config = dict(
    dataset='photos of plants, animals and fungi (iNaturalist)',
    image_size=32,
    num_classes=646,
    mlp_ratio=3,
    layers=16,
    width=384,
    loss='cross_entropy',
    residual_init='none',
    eps=1e-08,
    one_sided=False,
    ema_decay=0.99,
    batch_size=256,
    epochs=42.4,
)
Rows from block 2, named by matrix and row number. Rows with one number belong to one neuron. Each number is 128 + 32 x the weight over its row's rms, rounded and kept within 0 to 255. All counts start at 0. Numbers have three digits each.
# u: gMLP up (value half) (model.blocks.2.mixer.u.weight, 576x384), inputs 0-63
# v: gMLP up (gate half) (model.blocks.2.mixer.v.weight, 576x384), inputs 0-63
# out: gMLP down (model.blocks.2.mixer.out.weight, 384x576, transposed), outputs 0-63
u.171:163164144110170092131114119195120152117187164110084126106140180155119116098127076099102154173155118156158107106185121087111135118114182138188099110121211139120168052117147073096069121145195121
u.172:122111082166102117164161131143090100126232134115134106080133100087203116147155096098152142101108142159117154137123157138081083128133159169140092152139151189176174127137096188096099078128142118
u.173:149119127122115192121143169125099190126143086130136100048124106172166119132108112170110148116116105103120122129175119129130125186155116160176101176157124123081081146072165109082186143144097130
u.174:139130116131160187129131080116189095109090113164088085137127140138111131129130103080104109142184129174099121124122141114081078153135105120177155128125178125181105122163079092144133133164134126
u.175:187163122134089121099154162114091140133094141119187122104111161093103119129132117144065108131150114099112118124134173162132093185129117136132051102095120177113086180117126176137130161095102149
u.176:126145159184152088147167126148122166119131107075116193086140086117132070175102159116141167075156125079157111073157105114130093116070124175155164135132178128145053083128187135148100138137070138
u.177:129166148091176141113122137085153183191159141178173122122092087191127102085123154097053105112132094119105116120146120114107148105134149156120056109194103185106137122107172135104128145129158133
u.178:132108096129140121110165128086123124158077098106138106131115135158147059216141167134143100082136109086131121126180138135130116112147124117103156106111100091073098161162102150116138138171151169
u.179:126139099125159143141153148059178139135059100126069141127134122156130135035144163140148116120110137106100073165106167140083138078183127062121119152179137113138061126117141117180137139114144111
u.180:113109153125159100123178145114061126187172096220109078156186105102152134106179119148138172134151192128098087141137096141167123163130103125103136141064088143133099115110103148128130120124107100
u.181:144102130146172102043164069139129185108148162120098131093152115108093152088150138135155164157150081105149164190105161146146113126111108114121101063151124104089110159159088113200127172138150144
u.182:131122143142120117094115108198117120122091108171202124111192117093168159134103134086135176096141230151154144087111138132083136127135179103188149123137166168066146118174126163082142124172151146
u.183:155136120107115128119129096119141131118097094121088096092163190121147148094157124132104118086108117148141155128171040140143088077145130090092155125144166110099115074092108130109132122160116132
u.184:135075122119169108148104108184162156131138100086137163087131130145109127124151113096114140108113130121121092126125168129171152129144121117170131073077125090074139135134132056147153056179129119
u.185:121165128149106132180108099142178110098118097150166169125097111133102123098148107157061184125149163138174161078159085114112104152118145112129101143175200173109158121156047117134116143141100151
u.186:091122137152184167117164142104195089152164071109126193127144095128165125133144167096091079161181169122172146128143102132133178150123132154104153102062152114157052172121157146094146170085113117
u.187:162160111117135092133083135117101155139043142131129102133139132061147115172060140091149138083111081104136114173144125027129165091124142117098110111142101153137111107137107157147120117129098174
u.188:139087070130106156107118181128154157126104157070144187125104119183134101145122106099101098213135105114121098144088146132129139160202130161143130096147147147151136150126154113132137081137134173
u.189:136135163157152077152074113085142051106149116123133121089071100025098204111137150151179104128156102183101142078149144067122124135132094136097141099148162134102172108095113147114089123160126105
u.190:135126085118141175108105153128103095120177135130112148077173126104086078112096105099148104123150163127110095178112171147172104133141108072055095188094137109125118158129136110178162118152125145
u.191:121165139131141106184179069126104102057150087171064118123139165110147122174151074135142108174094167128108131136143119144158142113085157154113136134153165114107082153154123148088101073130162143
u.192:145152121173118153142089098102194162129128163113168095162100171156139107101127149059062154121098078132095048120063103148113107135110116099080172065094086095151096128128105150108170157125058076
u.193:154133149139109138119119071105135090122112102152146120138115153085090126073136149127184095126087114078170108123092141152126101136193149159098082168147161198102150123126151073138113107185160147
u.194:105179171137141105116128177184161176174128091193102096170109125142131210106178148101150103130181167089136115127148133158150163128133123153150137176112137133101125116090163139087123074115142116
u.195:109100112116115082092137074068140077094181161129100146163110125110089138154100158102107219097145083109092125109112118122125098114066148149150170139122124161107066121171126106093097093158115095
u.196:161134132110142085107106133072138095135173153191104143170088153100101155097130091124117120049189089139165095104120133138175153144197085143182147096132166108088181154157073154129084134133154178
u.197:119090110103146074143140107119126124117118173120088167134121051151119134128123133094128148162095136158136186102150135109124092137110146160145173071216144136141131071137160123119131222133091091
u.198:154141146134111117104089102115111108137097120172096153132126086127130128147092138115170125105102098105127102163172170090102111094156118082130102125192185212144057141161173105128157144118191135
u.199:160134140129126107146109127168060070083208193062086135119157132097093123113186143116194186140154111087158117196106106080145124158100109152100124120216132175141072154143131147117101046131103127
u.200:116138135201155105164139114134124099119104104110090125109080125143178114130150100123103104128043139098135197162110167135123123110162127085115117151134123144136142121110114130070083168150145083
u.201:112052143103111068041087153152125154065088170093135114079152154139137161094114128168128191085131142137139042180133160084195121150107123111103128048109110133102099118160096150176073160114103101
u.202:142083108121072075177199148093124091190166188135138153177108105165088121133172137141129094121126135186116126111102084174135153152140130150128100135162132170092098133146096159173070179121128148
u.203:083068115131092115212157095175167167130152054194084114141112148035109210166169106131149063131112188152098111125071143097196108154146189154148160104134098193095175091106105162142129185135122102
u.204:157076160151085094125139075189134110112131164099161124130131149108090041114114065118103155104068110110191071109059114167170108137137088104128146127102198108148148125134056076118138117124157118
u.205:081096106142125130172097101143150142069147087133134098124156114144088188147149151099142150125144134088110100152002089083156095064102088182125074093192150135171121127087141117100176174145143090
u.206:060125064162129114162125062100149123162159123164088089127144173076148122184100137095096093089191124160095077120108145140082134099125172153136146056139117124140161161098170170086074141105182130
u.207:123133140125143103157133145096143154144147176139143139113176150107120166139145142136165141098208144151069125116175138100142127151127100138071118163096087132111102118150071138173105150089126171
u.208:102124133152092113184156113117113118111105113133085164139146098158161123121116079116102094142108137181155159090149095131152183116080143131116088133124109117170126071061127078130136093146129084
u.209:099083089102143093104078133088144132080103108111130102117181109154142166129133139102117163114115200163113168193098147089134143122089152079154039122112167166184124085121125090083195177197114103
u.210:106098111157115125115112166078138111163094087090145101122129131163173082092122111113103093153125116150146085134137133174121107085067150196135165157112166111198162119159061171159094088090089102
u.211:147101116083148118080119132041146149083066152165129107060096094138110109125118144179149130154135108137143136125148102105121126067144125167157131156123137129145148158109131039120126163135109096
u.212:164146129129116157116105143106172130045159115180161069096144090144135135096076141116190147091151142114139117163110127164161109087122119125117081097074128130126114118163119154147118088117098146
u.213:144059106108190146113154130154124160086172051141139077102122118145096109102131200160135110183125146099139090113084060133130124084107113145083061024157178117211117136209132124100134110161103111
u.214:109153159147165165169080100108118175167160129168164078141107103124143122169176165099106139115124177175134114127162123119088182165159087075078115131140143138131120126168147147136117112083137091
u.215:134151119117104101148066129132123171156138124078151077105107124132104091137136155166059138099077150154125144116162123108098139148136179146115091150132133145069111126110112149132057120121126211
u.216:132186092087169173060116179128144168119108103081135154115130128136148122090130094116136134089147139131132139154079146101138163112125159158094168144065139144143064152107115149135108145095110132
u.217:106178122100139129154119140103155128158110170075142071106101160113170132102079071132113171142042134104131091107137158129117109149110108119178161080093126121139078182114144140113137078160140181
u.218:149079119117129138106157085124136166107137154113099162122143133126118131117134088116103145126153088112149096120122101156133191158103168100130092134075074098173085096139133151127115105138145120
u.219:134159135150175100155180083070127143086178087145168121114158114145077155165129161109129157072076162133148068102149110153118089079134109108110095166100183141154098113101140185116129081192170096
u.220:133107101103011159172167109134128137032133103129137183090116163172115102110090086076082200096097132063104080129144075085122164087156087116103173098082103160122146065167124118157142198108109135
u.221:046112169140153227183165127122116100144167129124145121084100174188118112088122126126140095194123149107138173149129151130145162097124116092089124178157122105126145119147108111122159059183170125
u.222:082129145178207178075189093073126168144098150149126153113151085146103100126084110081121127110117135162188116151131120118146139109163127110089174082179123067155130179108078095142091136103132096
u.223:107144151113120126099202084149163174164114127087164121153158090148092115143151125158095191130134137114163116173105109138145125084172094105211093145100127101104137151121159155161098156132128129
u.224:091097125171204175165081110120147155137213079101117137178137085134111112166139098025105072101140182111129085177117185144128120093119085132148124110086112145116179078164183122101127080138129153
u.225:077097115139081061111089111107168101154180089103136192162082123126194110075141132140136105095121117174115177131210162155133102158104163136096141125135059124124168100135091150084062094138146086
u.226:147190174160128149178089133104102158150209097104125094137136114098061135092131123128099102124138138146171125179089180160135148186133167147145158181064140205187147094139041127129115153086128189
u.227:088147165148203133055111185095131117134165150119110110158157150128243091145200064131184142142143162117128091167158179157136110095094118184073083150138125091118146127159155152180146114106127065
u.228:118115151126087114145118121146148162163124070086159118124106132175131189136107148134107149105123083066136111103152147155138118139141125139081100119105141137157101057098160140129110117085194103
u.229:149147088096104148151033114172156113174101140134110120074122134109106144047157087118119107156112104138171144146146145108170175119160158146133132111105083163133078115122075081123183145102092052
u.230:119127140116124081120099055131129113160128128180115150106092136138116109138133118123097135160106136076093147123135134160105130115108144174135121168136133095146098102152175119142121121140156102
u.231:108173061139145119121100152153124191141078122124135171192093127062070103189115091132116095175132091140120119146148074107165132143078192099144150143165109139137135199126123145158126112134127148
u.232:146147175195146171131148101108146140091070127127202167106130127140148130152188124130077131153169083141094090118060123133146141112148124100135131050125127096133173106141094147162132137127124134
u.233:119147162105141166124113101087142191109080119159157130167122189133213120159138111083123135086199097123135160162123093095091137106140184147157088137114166106077110182101082109136118156095166110
u.234:164141169070129115147242099102097123121055090175122156102118105124179078092134092169119105101151167109160094109157139156192129100080104090159147180163168139142105148114164141104147122121096091
v.171:125145113183130165129064113038134088115133165194148099164090120134125124180190091148144165142141102125049118136147103125147152101140115132113094148136173128108090127131160135095157112157141141
v.172:146091088104129124155159126104070158108125166150149134115161172144052165088121156166160136108160137144162137132143130121188122150130118147093121118121115089097125130142148148120108098115072164
v.173:090171119130175141164113173149099110120117120087079077152126132087175129062123157122092098120131119113173110197075184071129118126144175175198166157141108106139130183038147133134077135140120090
v.174:114163147095147121124136134115103123129126158111119147131099148192147119131135117164154107092136079145117167139160084105153158087104074134120104150129186158125089137117119155120120157175106134
v.175:141139175066135118117108078067129183151184113087122119212149112128164126138157139126156145155147173152133171162129129083122171157121146139139166182155102115166142122106120118132118213111088142
v.176:076130196118171143175173174148131095155086147087120126191097087143160138096121173169123112164072094097134165139103110085128045106092131148117090063056196093093111095115143148109146130132166134
v.177:095156145124158156075164136121080179114139143107161133174067089155137119127093144119082115165095130138128142134111211092173161141175121056094148102105063111151118120085190164118118140093189074
v.178:217104196070108127117141121206120154085187156129119134178120126089117182127137102103068104078149121099088090152138111153176148122127085119145094102169146173141139114112185112123129123175129125
v.179:119078123076106131147183163116147182169150159034110111126129113048115095127157136188100154117143139155113086183107203137107064195129164158172119185159125124116133112104146109143157154186147129
v.180:119185104110146157135190072142066202162149128089104172130127153116157104094083103115169149145154147105125125120131147183157098159179187095191128106140140159107131139104090123163104107095116096
v.181:064078110144098122120154077124091139126128109173141098118138115115133125068119090125094154120119124062124133149144172100130138105133162095174106168118093124120165138116136145086114073095108134
v.182:149121147144157096142142117114129127177068151108127092105122087124127148148155132171085111065160172112140105148085157144097075151122126126102091114105144091168070187157156149087120103098079131
v.183:157119175108080109120136117114210141142189138143117107119099097099087188159138150156088127142107143115157109178083104180074076122121120172075147163047102097118151150133128100108115091139087144
v.184:147131142114125147118134163119098119123112037106087201127140122106105145101102066104202168107109201163133129167126129120116149122096163108081165142181151124148190172131153152139111120097154174
v.185:102203040122153111048120096085113122155090088146110119116114094167099143091080124109168035065101166078113154104085093140106148156111106164141130108090129103211135132079102085145144149049165078
v.186:141149086076061180168097114159160126125123113059182091141111157116126132139122125187109163138144094121159141150101119127077115141164151092131088122146123111118128095107131115114132144093138155
v.187:171098120120120175148059143118142144129112137168139176148111194143123132101132160152102102120104101144087128163141116119100140114096108122058149096144166137145134160095048101157123141183144204
v.188:119105109111171153160141181100130102111127140141133118129110112124199183144155137115088100193126101108147121157176123107100097109103072075121131138102101184154088104092200095134166142134155082
v.189:138119218157145080093091102145158074173116177154101240129192149124127135073082100126085008137120106146138120155098168110157171093146128139108098115122140153106121146131103132094163151200132135
v.190:154120059070158138122185168121149106070112196134181063074055152163157195128105156093146114109101052130076076139135177148113112100111126137145143120132132147119081125135137123107132188151099143
v.191:184205151153131120166110131108139126083118145138069131098184161154100140104119200132108138103069046117139078154122138074101116138087157110093104150145134136102089133102105166106056109111126110
v.192:206128102158119113106138096120165105107120160100093077155093119150110101138043152136131089212179081141144170127152139150154141119118083177113099099103097114138099170157138149120106068181107096
v.193:102109130172062111080104125135148148115151117097089116146094161075115150182094162109105120147116108167126149117133168132151118094177141086093116147155116141171146072107135100085059133159124116
v.194:144132162133166128097113136187112093142121113084171117117093112142107138136147177153036109109077203146124128160119126081126172079073092170154098135134149148087182134137154073136124126129155125
v.195:194076122129165140185106135070172094139150096114096128103118116148228119183113113135140155086150110123176121092177146136166130122117116130168144107174104115137101155135094120127164114187175123
v.196:163121137108140157138168133092063169144184190152163084183134156118107154111084164100131097163181079093159099162107125130132158080113148096157092155133093142162097153088145096104086140137160112
v.197:177119139111130122128144050125107052164152123132182166171139119074069123149115108136087072123135118098124198168117148153134157133129079105185103140070191109113100198063146167132167157121174147
v.198:092096189119116132153125108174100063139118167066064186155100099101099132090138125188096132163142154154158172128145083125089143106078151125158145136112120134081081123087178140126121134115192129
v.199:146117116140147152152131133127085170131039122087101139119159130145118139095115115084157145184096170110181114188092141135171153165123138164117101153105053099124075113146120170122162140120144114
v.200:181147167120134144144137181105126178161133084116144102128157159174126146066152149125140113074139160138104105159126151087167161131128107134109155062151127118173154124113118097126172116163145141
v.201:108126097098113156115167076112132190136132125134119150115093107172152165127094074128124172118151146115142148151162086125135144102202116164208155145174138158147097145138127137079118095191092102
v.202:125101100161177146142129113041149144116092115108182115115126105112045094123150158167162185095099137118137179140110154131099082123123098185119169052128145090151087106130138163137104095118114112
v.203:128153135119125074110135149135107095130156145080151110155130127134115128122108173132127125054149138164110157160114129072152139184112117136134093167120136128112172122150150046093131181153161152
v.204:124136110148093111146157146148199123113162105127152161115157118191135141152113106095133105192153120136113141116071163181117102102133163143103113143072095106127144095122157103086142146109113128
v.205:166166122099120186102152113098181138120056088115193162161112149127104085138125159148169108100172122158144151157159159134113170122101082130147104165105100120142179112122095101183106138131169122
v.206:180202149182173147161094082142062179144100153157137116145131098141100112065101171141114142149105149139143205150099172127124130110122099138146109092126125109179121123156121186093150159125160103
v.207:088148193170144179175156100122145105078119134048112150113088124161066153087127139142182150153148096130122185128149155158163115118099129113148090112151045135141049111174118145125185147137111133
v.208:165133151132097125167152169161150087142125128138096152123132070172132085109164130146073132146104138110115153100151103148101114125146139124167141083089113140114173094148120113144101115169181098
v.209:160138129127090110126150166063131203060149131172130119202061119123130169161097107128088165135139101119063201155118111099187110138190182140107120114065077069159134164165089141145155131135103119
v.210:140097184167192109139114124078156160124113107154123121092105107152137102164090174139131137085096099147124124150171165124121147152193091184119111124149115135141159117129141104091073099103171080
v.211:126089123142133185103103108140153100086150119129114121098161148133123169161130110149146156075155121123139142107137195149151102122142103019113151121143086095133164056120124195151119141109123137
v.212:142068117184110099145079188109136142117074109120105070136112158112079173149133077139116121070131132145113124110101129107146074113178142132112127109112119110162136157144122155096112104158056066
v.213:127122142188090098116134105073204133109132113151158105143174116103122093098116111098096137065126080108143160142148140145053084145101113178156087122101115151173092099132098213106132131139147139
v.214:135118124122126176137093111146145105190130102085115144086189072152128121082111141122156110116115136193129129103127135128157141134151129156199042129139119090162137173176159101133142153098115175
v.215:136140175167123155107117091103118053124069120116161137123107134068075091163134128120153151168156117145124136110150116125110127111157078148153149164136052131079089116187093118128102133080117074
v.216:104147064109137129098141146181135123105165139102147115159091075132167076114116107141122109098132141122155133158122136124088127173113085097109141111091150137144162106126121162159128118097106134
v.217:171139114132131147121138087055125103098083130104133129135146094152201082219130125135192154102111121102139100178167147128190091146117132112083131099105088151093122103095164128144065122135145146
v.218:124120138168138144121094151085092166148074100139165129110141094154177108162129137221119136089113126124063121161181160097115112120059110146149163092128129128116117164092125105126132170066194174
v.219:067140124201084097126135126087170100114090050125095100074162117122132173164196146171126093134091118058111137164073122149169116042073151125097103049090133073149098070138092136118150170138145091
v.220:103107119135154148150167101208144122073125080133065151098115138142129125144122117158180113152161095083150145132122179148146161084163040110125122066132165159105107101141067138138142134148146098
v.221:096146149119080112117089133132149086174147071120125134187166139126171123111181117203118177108115151152114168153137140109167153063197193122130101134126105132125121099105141080053103146164160083
v.222:084115172140098169115095127104110156144174094097148170155136127147058142116035096117056166049150098141141148190114118151108142079138106160191064137116095123158126148123134135131135134161121096
v.223:118153115181151145135102148166175110119080172132155142135132075082191117129109164137146101126142108110139212127176171164083132144152137104126159138138159111131154080170127130104078101089119170
v.224:106133139083123100145125131157160131103150130141116147104098156089151156091075131123094143110109173156150078082144136129100107141170090145144150101145097119070148103129106124175142084126160138
v.225:159125133143118156199176145121153168083102121173097071110109111101110134097091198157099101120136086135122132163106190121127138170078080196132116165114181055136174146113171124128073112189087103
v.226:120102140110164140143124149159166136138078144138073079085132137052148199130120185142140106128153139192062067193148135119101108131103126114165129168145086150131154155120149136176162175130105109
v.227:068148132194137156132136087159122118112077082093070113113121118118084125154079146114046134176121108143121159135099124126152123159075165100162178092151114134091165166109197102153098100117129149
v.228:129108136148150079118140188122133135085200116147165143169160110076135162120145142157101159049123121200123082164125117082174146113113143200131130148101145099122123124133054114099139151174143153
v.229:105160151088143154083140157132111116116096155089109179137164118123136156119108188067098073158117131147135129210117171131129153115115087136131110100166031107151106114136162198170106166128089211
v.230:086084093160140142167190117126098072128125169122108060123106148155130153132066106101094107084152116113161131201075114167126051143128139112120068118153127125129156164056139165148106170178119138
v.231:098158129089154094140145128075185123130135145156122104129120113180168108113180169145165099169083076129105115140098163103142167150194118071138144128146102103091169078122131099130145106091124167
v.232:196167141147142187107094129123133170091061085178092161163130125154164152072125101108163128134107120163193134168173160131176124119182111092138182088127052116116120124196135110138101141147114132
v.233:152042153094082115148132147179206102117141136168166070094070182164136141076139111171109118105182155101141160081080114158146207147169098128130144152067153158123106131102114129132143155184131114
v.234:145108140090159118079156134104143188125147149107114156161101081070085107107092162126155120163166163097130167087177136125152072115151158109118151151131105171142095141099141120170111177120137092
out.171:116156160114107054129143111140178090122151125083134110148091170067180083110107120129109164222114082139120171157094121154142135151179144094131110074052095132096159103105119144115106130149160094
out.172:058095128169168125123090100142148168140093162074121139094168096084142125128158145112120171101112140098101108140105127125179152118120141106122171067171132127084152167166129094162097160165172098
out.173:113108175142131113160040131051113095114114138185135092147182148111126108113117157113135114102137149080088118146188133116104129128146204088078126099091138118120111117143116179108148115173182124
out.174:119123122154165139187133168093104167182138115129108130097159107084100110149134107118151185132043097172183122059096099115153105146100127074141112127079149120053119125160128123065177127156186075
out.175:127116069172107125159146154034093129117102137105172099155126115140113105117090186143175116098138151086181170111171130129217126123160116236073121141064094096149159132154103152148142107114162161
out.176:138142171111112169153139175142151174122122103121107171189179113106118175157181130080125112104152103130121100116121147094102202148191066066106162123133117157166171102075148059098122116168060140
out.177:064167129150115165152077122141126101064098122157174074108084198080174153128158106144074161103098131169142137143157120171117109098113177105082146130137201137159130151074086094176102113072098160
out.178:152118171170170103094180136097123098124142158105102091126060139129120119159124088180172155192114184116135120133170101155108127111123137129156111104100158174111131151173159164105092194120185114
out.179:151153148140099115106147074113084066132069102164114153143063176146131157128177078133125135126030154152130183097112144155145167135091136115130149077098124081109096112118164182186101125158093116
out.180:182190153136098103096076129109150135077125127159146114146140190105203119132142133136135129119025164158103144087164135155114090169203115186081137114161093094153129140101130144087118096158100129
out.181:078137091143163161248200113171124112088102185183098158111107128157115139082117141106148192098148104142112060108151164125143125113136090158134114139053165151100155064169160170114107101104054144
out.182:196125133078186164167129140121075094153179128181184119118173107113125200136135103160128154138156167126096129072123104172156132163142128144185131173070155140120179142136143092120138153096105182
out.183:119097101104190194047122159052101070141076187175132123175124105139140082140150092124128095147105090132170073144144152126112082126145159114141174100102123104084063103118129153165138125139124199
out.184:134128117114125192098158159115096120106056143117163126144099134086168099151112158137180163106158119096074127095112041055069071108168096197196134153155146121166154112166135140085127126139129101
out.185:127198164121212146124138095121093123078107097157130145112108152082143084085112119118173155143139095157102123194118129145082178172144131124117102122140093145092142123087124122127081099125139098
out.186:186149137113107123155138137094123081094167211127152120122136139150112178132192149131102121115197156162185170141067117096158218107065152110119158149167055157170158107153100136134092151184095184
out.187:118071152159127137136129140144157135155146168147119116077130150121130085176120086173145187159120152113125121159114130140105162080188133126126166111133142081159132095121166097130156118135101167
out.188:157112150091150146079111131160149155100104085121146092126117175117133134074170072106140148122143132142094124131205118140129083136124145114106140145134120102166139103147072164138061123131084112
out.189:112114091073132152146170086147111111137212176135119158139176143165126128118142123119175165080139101153092093121128182123165098094177148116137149158038089084096148179133142120128091145129143142
out.190:077065112097155157125148152126148106133172153109143119129107122117150091082156169136054168151170143112103174092134133129081105136061104141149140178095132088186124160148127138125084135101154103
out.191:174148126159126138128181127096141189139059164190131109137120077151124156060141149111147137140081106157136116104123162131074170089185143072109127037120103138103115099110165119140151179148093105
out.192:126176140106089139120152111139168097170126147165123141060162198119149165089092137116103159111116163111155100130132163151175124123163106095093127108128072062158145075162108128132173193147196100
out.193:084140111146116124161097147084102172078178097107050165123143135155099116135151135164155157119149139125122088108096117118202172125162116153115157160138098067088147176117162091131060102129102069
out.194:128178121087162148124097132112134144117146082077122185147129116133170077145145194147130123118138121181143185200101141060095104141108127088096142098150154113114127130109175173111137162114088127
out.195:101207065086133196088087167132111140133133202148100066139144125088151098129140124188121185070074116121130150136154193129101108112135137116096185151134196131145173102114121228114136130132166155
out.196:120106129110099126160153094113098137113147138212193111150136195118117141091124164119105102163109138105137142083115047161116133096145153143120125094105134149088180097163188130181141151137091140
out.197:150106095089117076148138192152119133124117111111096075130182106113134140152179134119130106113106109169152115094155124079140194169136165155151074132114170060147115108104095142167141092152105113
out.198:135113138163118103138135114163166056134173147130152125154089089177098119192161116084122082089093142186080077120167147105180163152112141143118064127132140030150121124092130126170098142113110129
out.199:159145089116111199154144128118149123158138127140097150157124122175136114111131101110101180112203117138136087104137168127121129124144093122111114179158130146107059119178106046079116120197111085
out.200:137086133129112099106108123129139125123148150104107132101186136105153216085129143070086121169124128143133119122157133128117103162139156190073108062132089145109130099147173153075163115215123134
out.201:081170124089152138172166127088097075095156156149154076146181093191130155122150106161113221101110163168151120072063164138189144126130111081094181115117171120107167114125156151122144113110118115
out.202:165119136084179074158156103167086133080161140111162158116110129088066094107172112122070138113146161182120105108167107162134084154094159171140140191090101160135120145183108172178100099163157160
out.203:136151169132170139117152121112142130150126158145163148094101124117081110183125118086125097163131156129101090141164059080078069197136146131116136163113124148139167109099125062141133103057152134
out.204:084132153131128131148146129136090167120115151096100165157113094136055113094115172131112134105091161146136144182134107184060154109081121156145120172149126096103128144140133121130125146208124122
out.205:143117164113080056125062115158179179131157121186106183139190168127191129174115169169111123106140157109185164125162182015098131138139115130135120182149131142181134102074111126167069137105148149
out.206:134115213151094155183102141076128094150142127093161167137072147148104196093151131092095066125132116162105099094119107100144120073109125106136142093108140120140092107035122133096143159085168075
out.207:177106066156106128107139154105143127133078094100067144121112091149153103131114191102134101144121094113116063148125084135178159119122067075159182090132163130129112099113132106184110147149089112
out.208:193107079131100136147134155144113143124157106068100149138105126162127101156147088146164156108134096111080071131099154195151119131179152129114143110177177155149142132131128133139079178060130144
out.209:152111196153126135143107152153135112122093150072122164145096144145157078108121094107091089148109100130091125093063156120126098091155058192082139104123126124108138087064117142113124102113093107
out.210:076150138101092131137103189152067088099109179090068118134132131097151159064127132178152143127139114130107160052063122086087089107137091074139188144166154196105155130149108138157123133110144151
out.211:119129116126163122182091099130126155126086180122112150142110101082118133126163100123146132155094106138128171135150056075126204128107139113129150126063125158099093150146105074065142133161097156
out.212:130132139105127148078178097088098143105147111123081139169057113153115113158144171187107191119162187107128123136155112094097177130089159169101140117175141128116134184091135143103135156115155168
out.213:146130119176165133192193127161092136103125137118064159183153109109109178135105089085147113120150133147163085185155208110090149130116138119133162131151141143216076132135180111125114097180091171
out.214:144148120130108085065091145161113121120155056104171101115126085091125136165104146110117126135120162135153111164144138138156111075105114142110107149227098148181155118129114104113130113072195107
out.215:152161081131202097102088159130161161129140151060113101141146107107077053088128137145083132128188129093159101113069070174108103111119163175154166140138137145095165110155154198190145120101176121
out.216:176134096058129075123156141129177124103119115131082105175109144113111118118147126204133167076141113141105187139163129141177079106184162091143140188128089141101101111167098149092137112082139130
out.217:120128168149124170132133154112210173125139150117171180140104151123162152113166136097136154166056142157138070084122102182067163144093130160097104150142092098130083131111092093180145080123120145
out.218:113125135140167115155126122172153093091116166117098145102118181104132178148049103156105135152115106132147113157069125158106140109166147038154101202101143159152120127128146113123120191107115134
out.219:127109144151118123145109137135117186152134179113148134113093143094152079119088142153113165126151118136107136173138128098138081159129133089122117168124099156130140133137111147143105114121126138
out.220:100135157126139128180133136122128142180104123090149111053100109092128128111082101152095142175102140192115152159109153167136095096186165139108038124111120160151113147126131115137141135176168211
out.221:129133143137105117200127125136122056184145054107069171131094094123132093125110076144150103146102144169155069128113117169146124144094199088115133123146163178099120134118156125079094127067155135
out.222:113126138145121088153146105106146117066108128135126158229110139169187113090129151186091154101113040053066090164119153046164111101091186126164117138157119092130111140111090143162096119112162134
out.223:100158129110120168184109128121093121105151166186100102128094114109119146202153089105079070080176141118159098124122101107119097103126138122119105133186094119193099122134127094136115169180090142
out.224:143163191133131134106131128183132132094089177143101135133110078132149145108158134116068168161166175161160149156171096212135091156146068174194125122135134102191089037089159158081103157129154184
out.225:081131161158145164127057126087088067100159130168117101184108142127149152092093132147153151067114115158122110173080123126097090141169133108105105158128130083141171100100086159134084166071144142
out.226:184130061165107088129159175152114098108146072112132193162094162120136117093156107137096130122123095133096100145158173130109063171084180162107156184165129132099094126163134175166115149115155125
out.227:113141131101071119143143111133073112101173094155146150124148158108153138151138112161116139122104102131169145087105177145168091065209147172131105146149058064110157115120100108121051156159131165
out.228:090179111099138141129107105139103168123174167179160170156130119172150180088159122105099182114156154136087159166118156104170156133148140142136128135153150160136172172046113150135093138087164112
out.229:152071109122123161085142100124188187109122121145168109120098162171143175148181118142190125170153121159146108149162088102140117110142109118131180143123147111188108139120090119053139109153129147
out.230:150160158117157172136125095094130122113141101079160102092134195110148112124114108121098168125147080171062154130117113126077158091145106194155108126127170158133122149198177060169062148147148133
out.231:107162112156117146168117096168118153116220154139138108142120148089084137134167223179053167052118128142150153094173109181121122144134116159191033094141153157110137130150080171139139167143101193
out.232:177131181141133135161179122100172107135140200133146133088126148099134109147133094158141162142139123103126101113107156116141115095130166145120138119126183141176133135159128071113137140039189089
out.233:102149098097138123179151090064138150124144114162086135129149188162112182099192094132163142133101174170131100186141158114151120162148192098123132107156116109093148147123103169093134106122086106
out.234:069138103150133200109136123185125101108143078057164094107116115129135095164176063146130089103090104124121170155055057141147101127149118134161079086150102053141146144137145156085205092158128176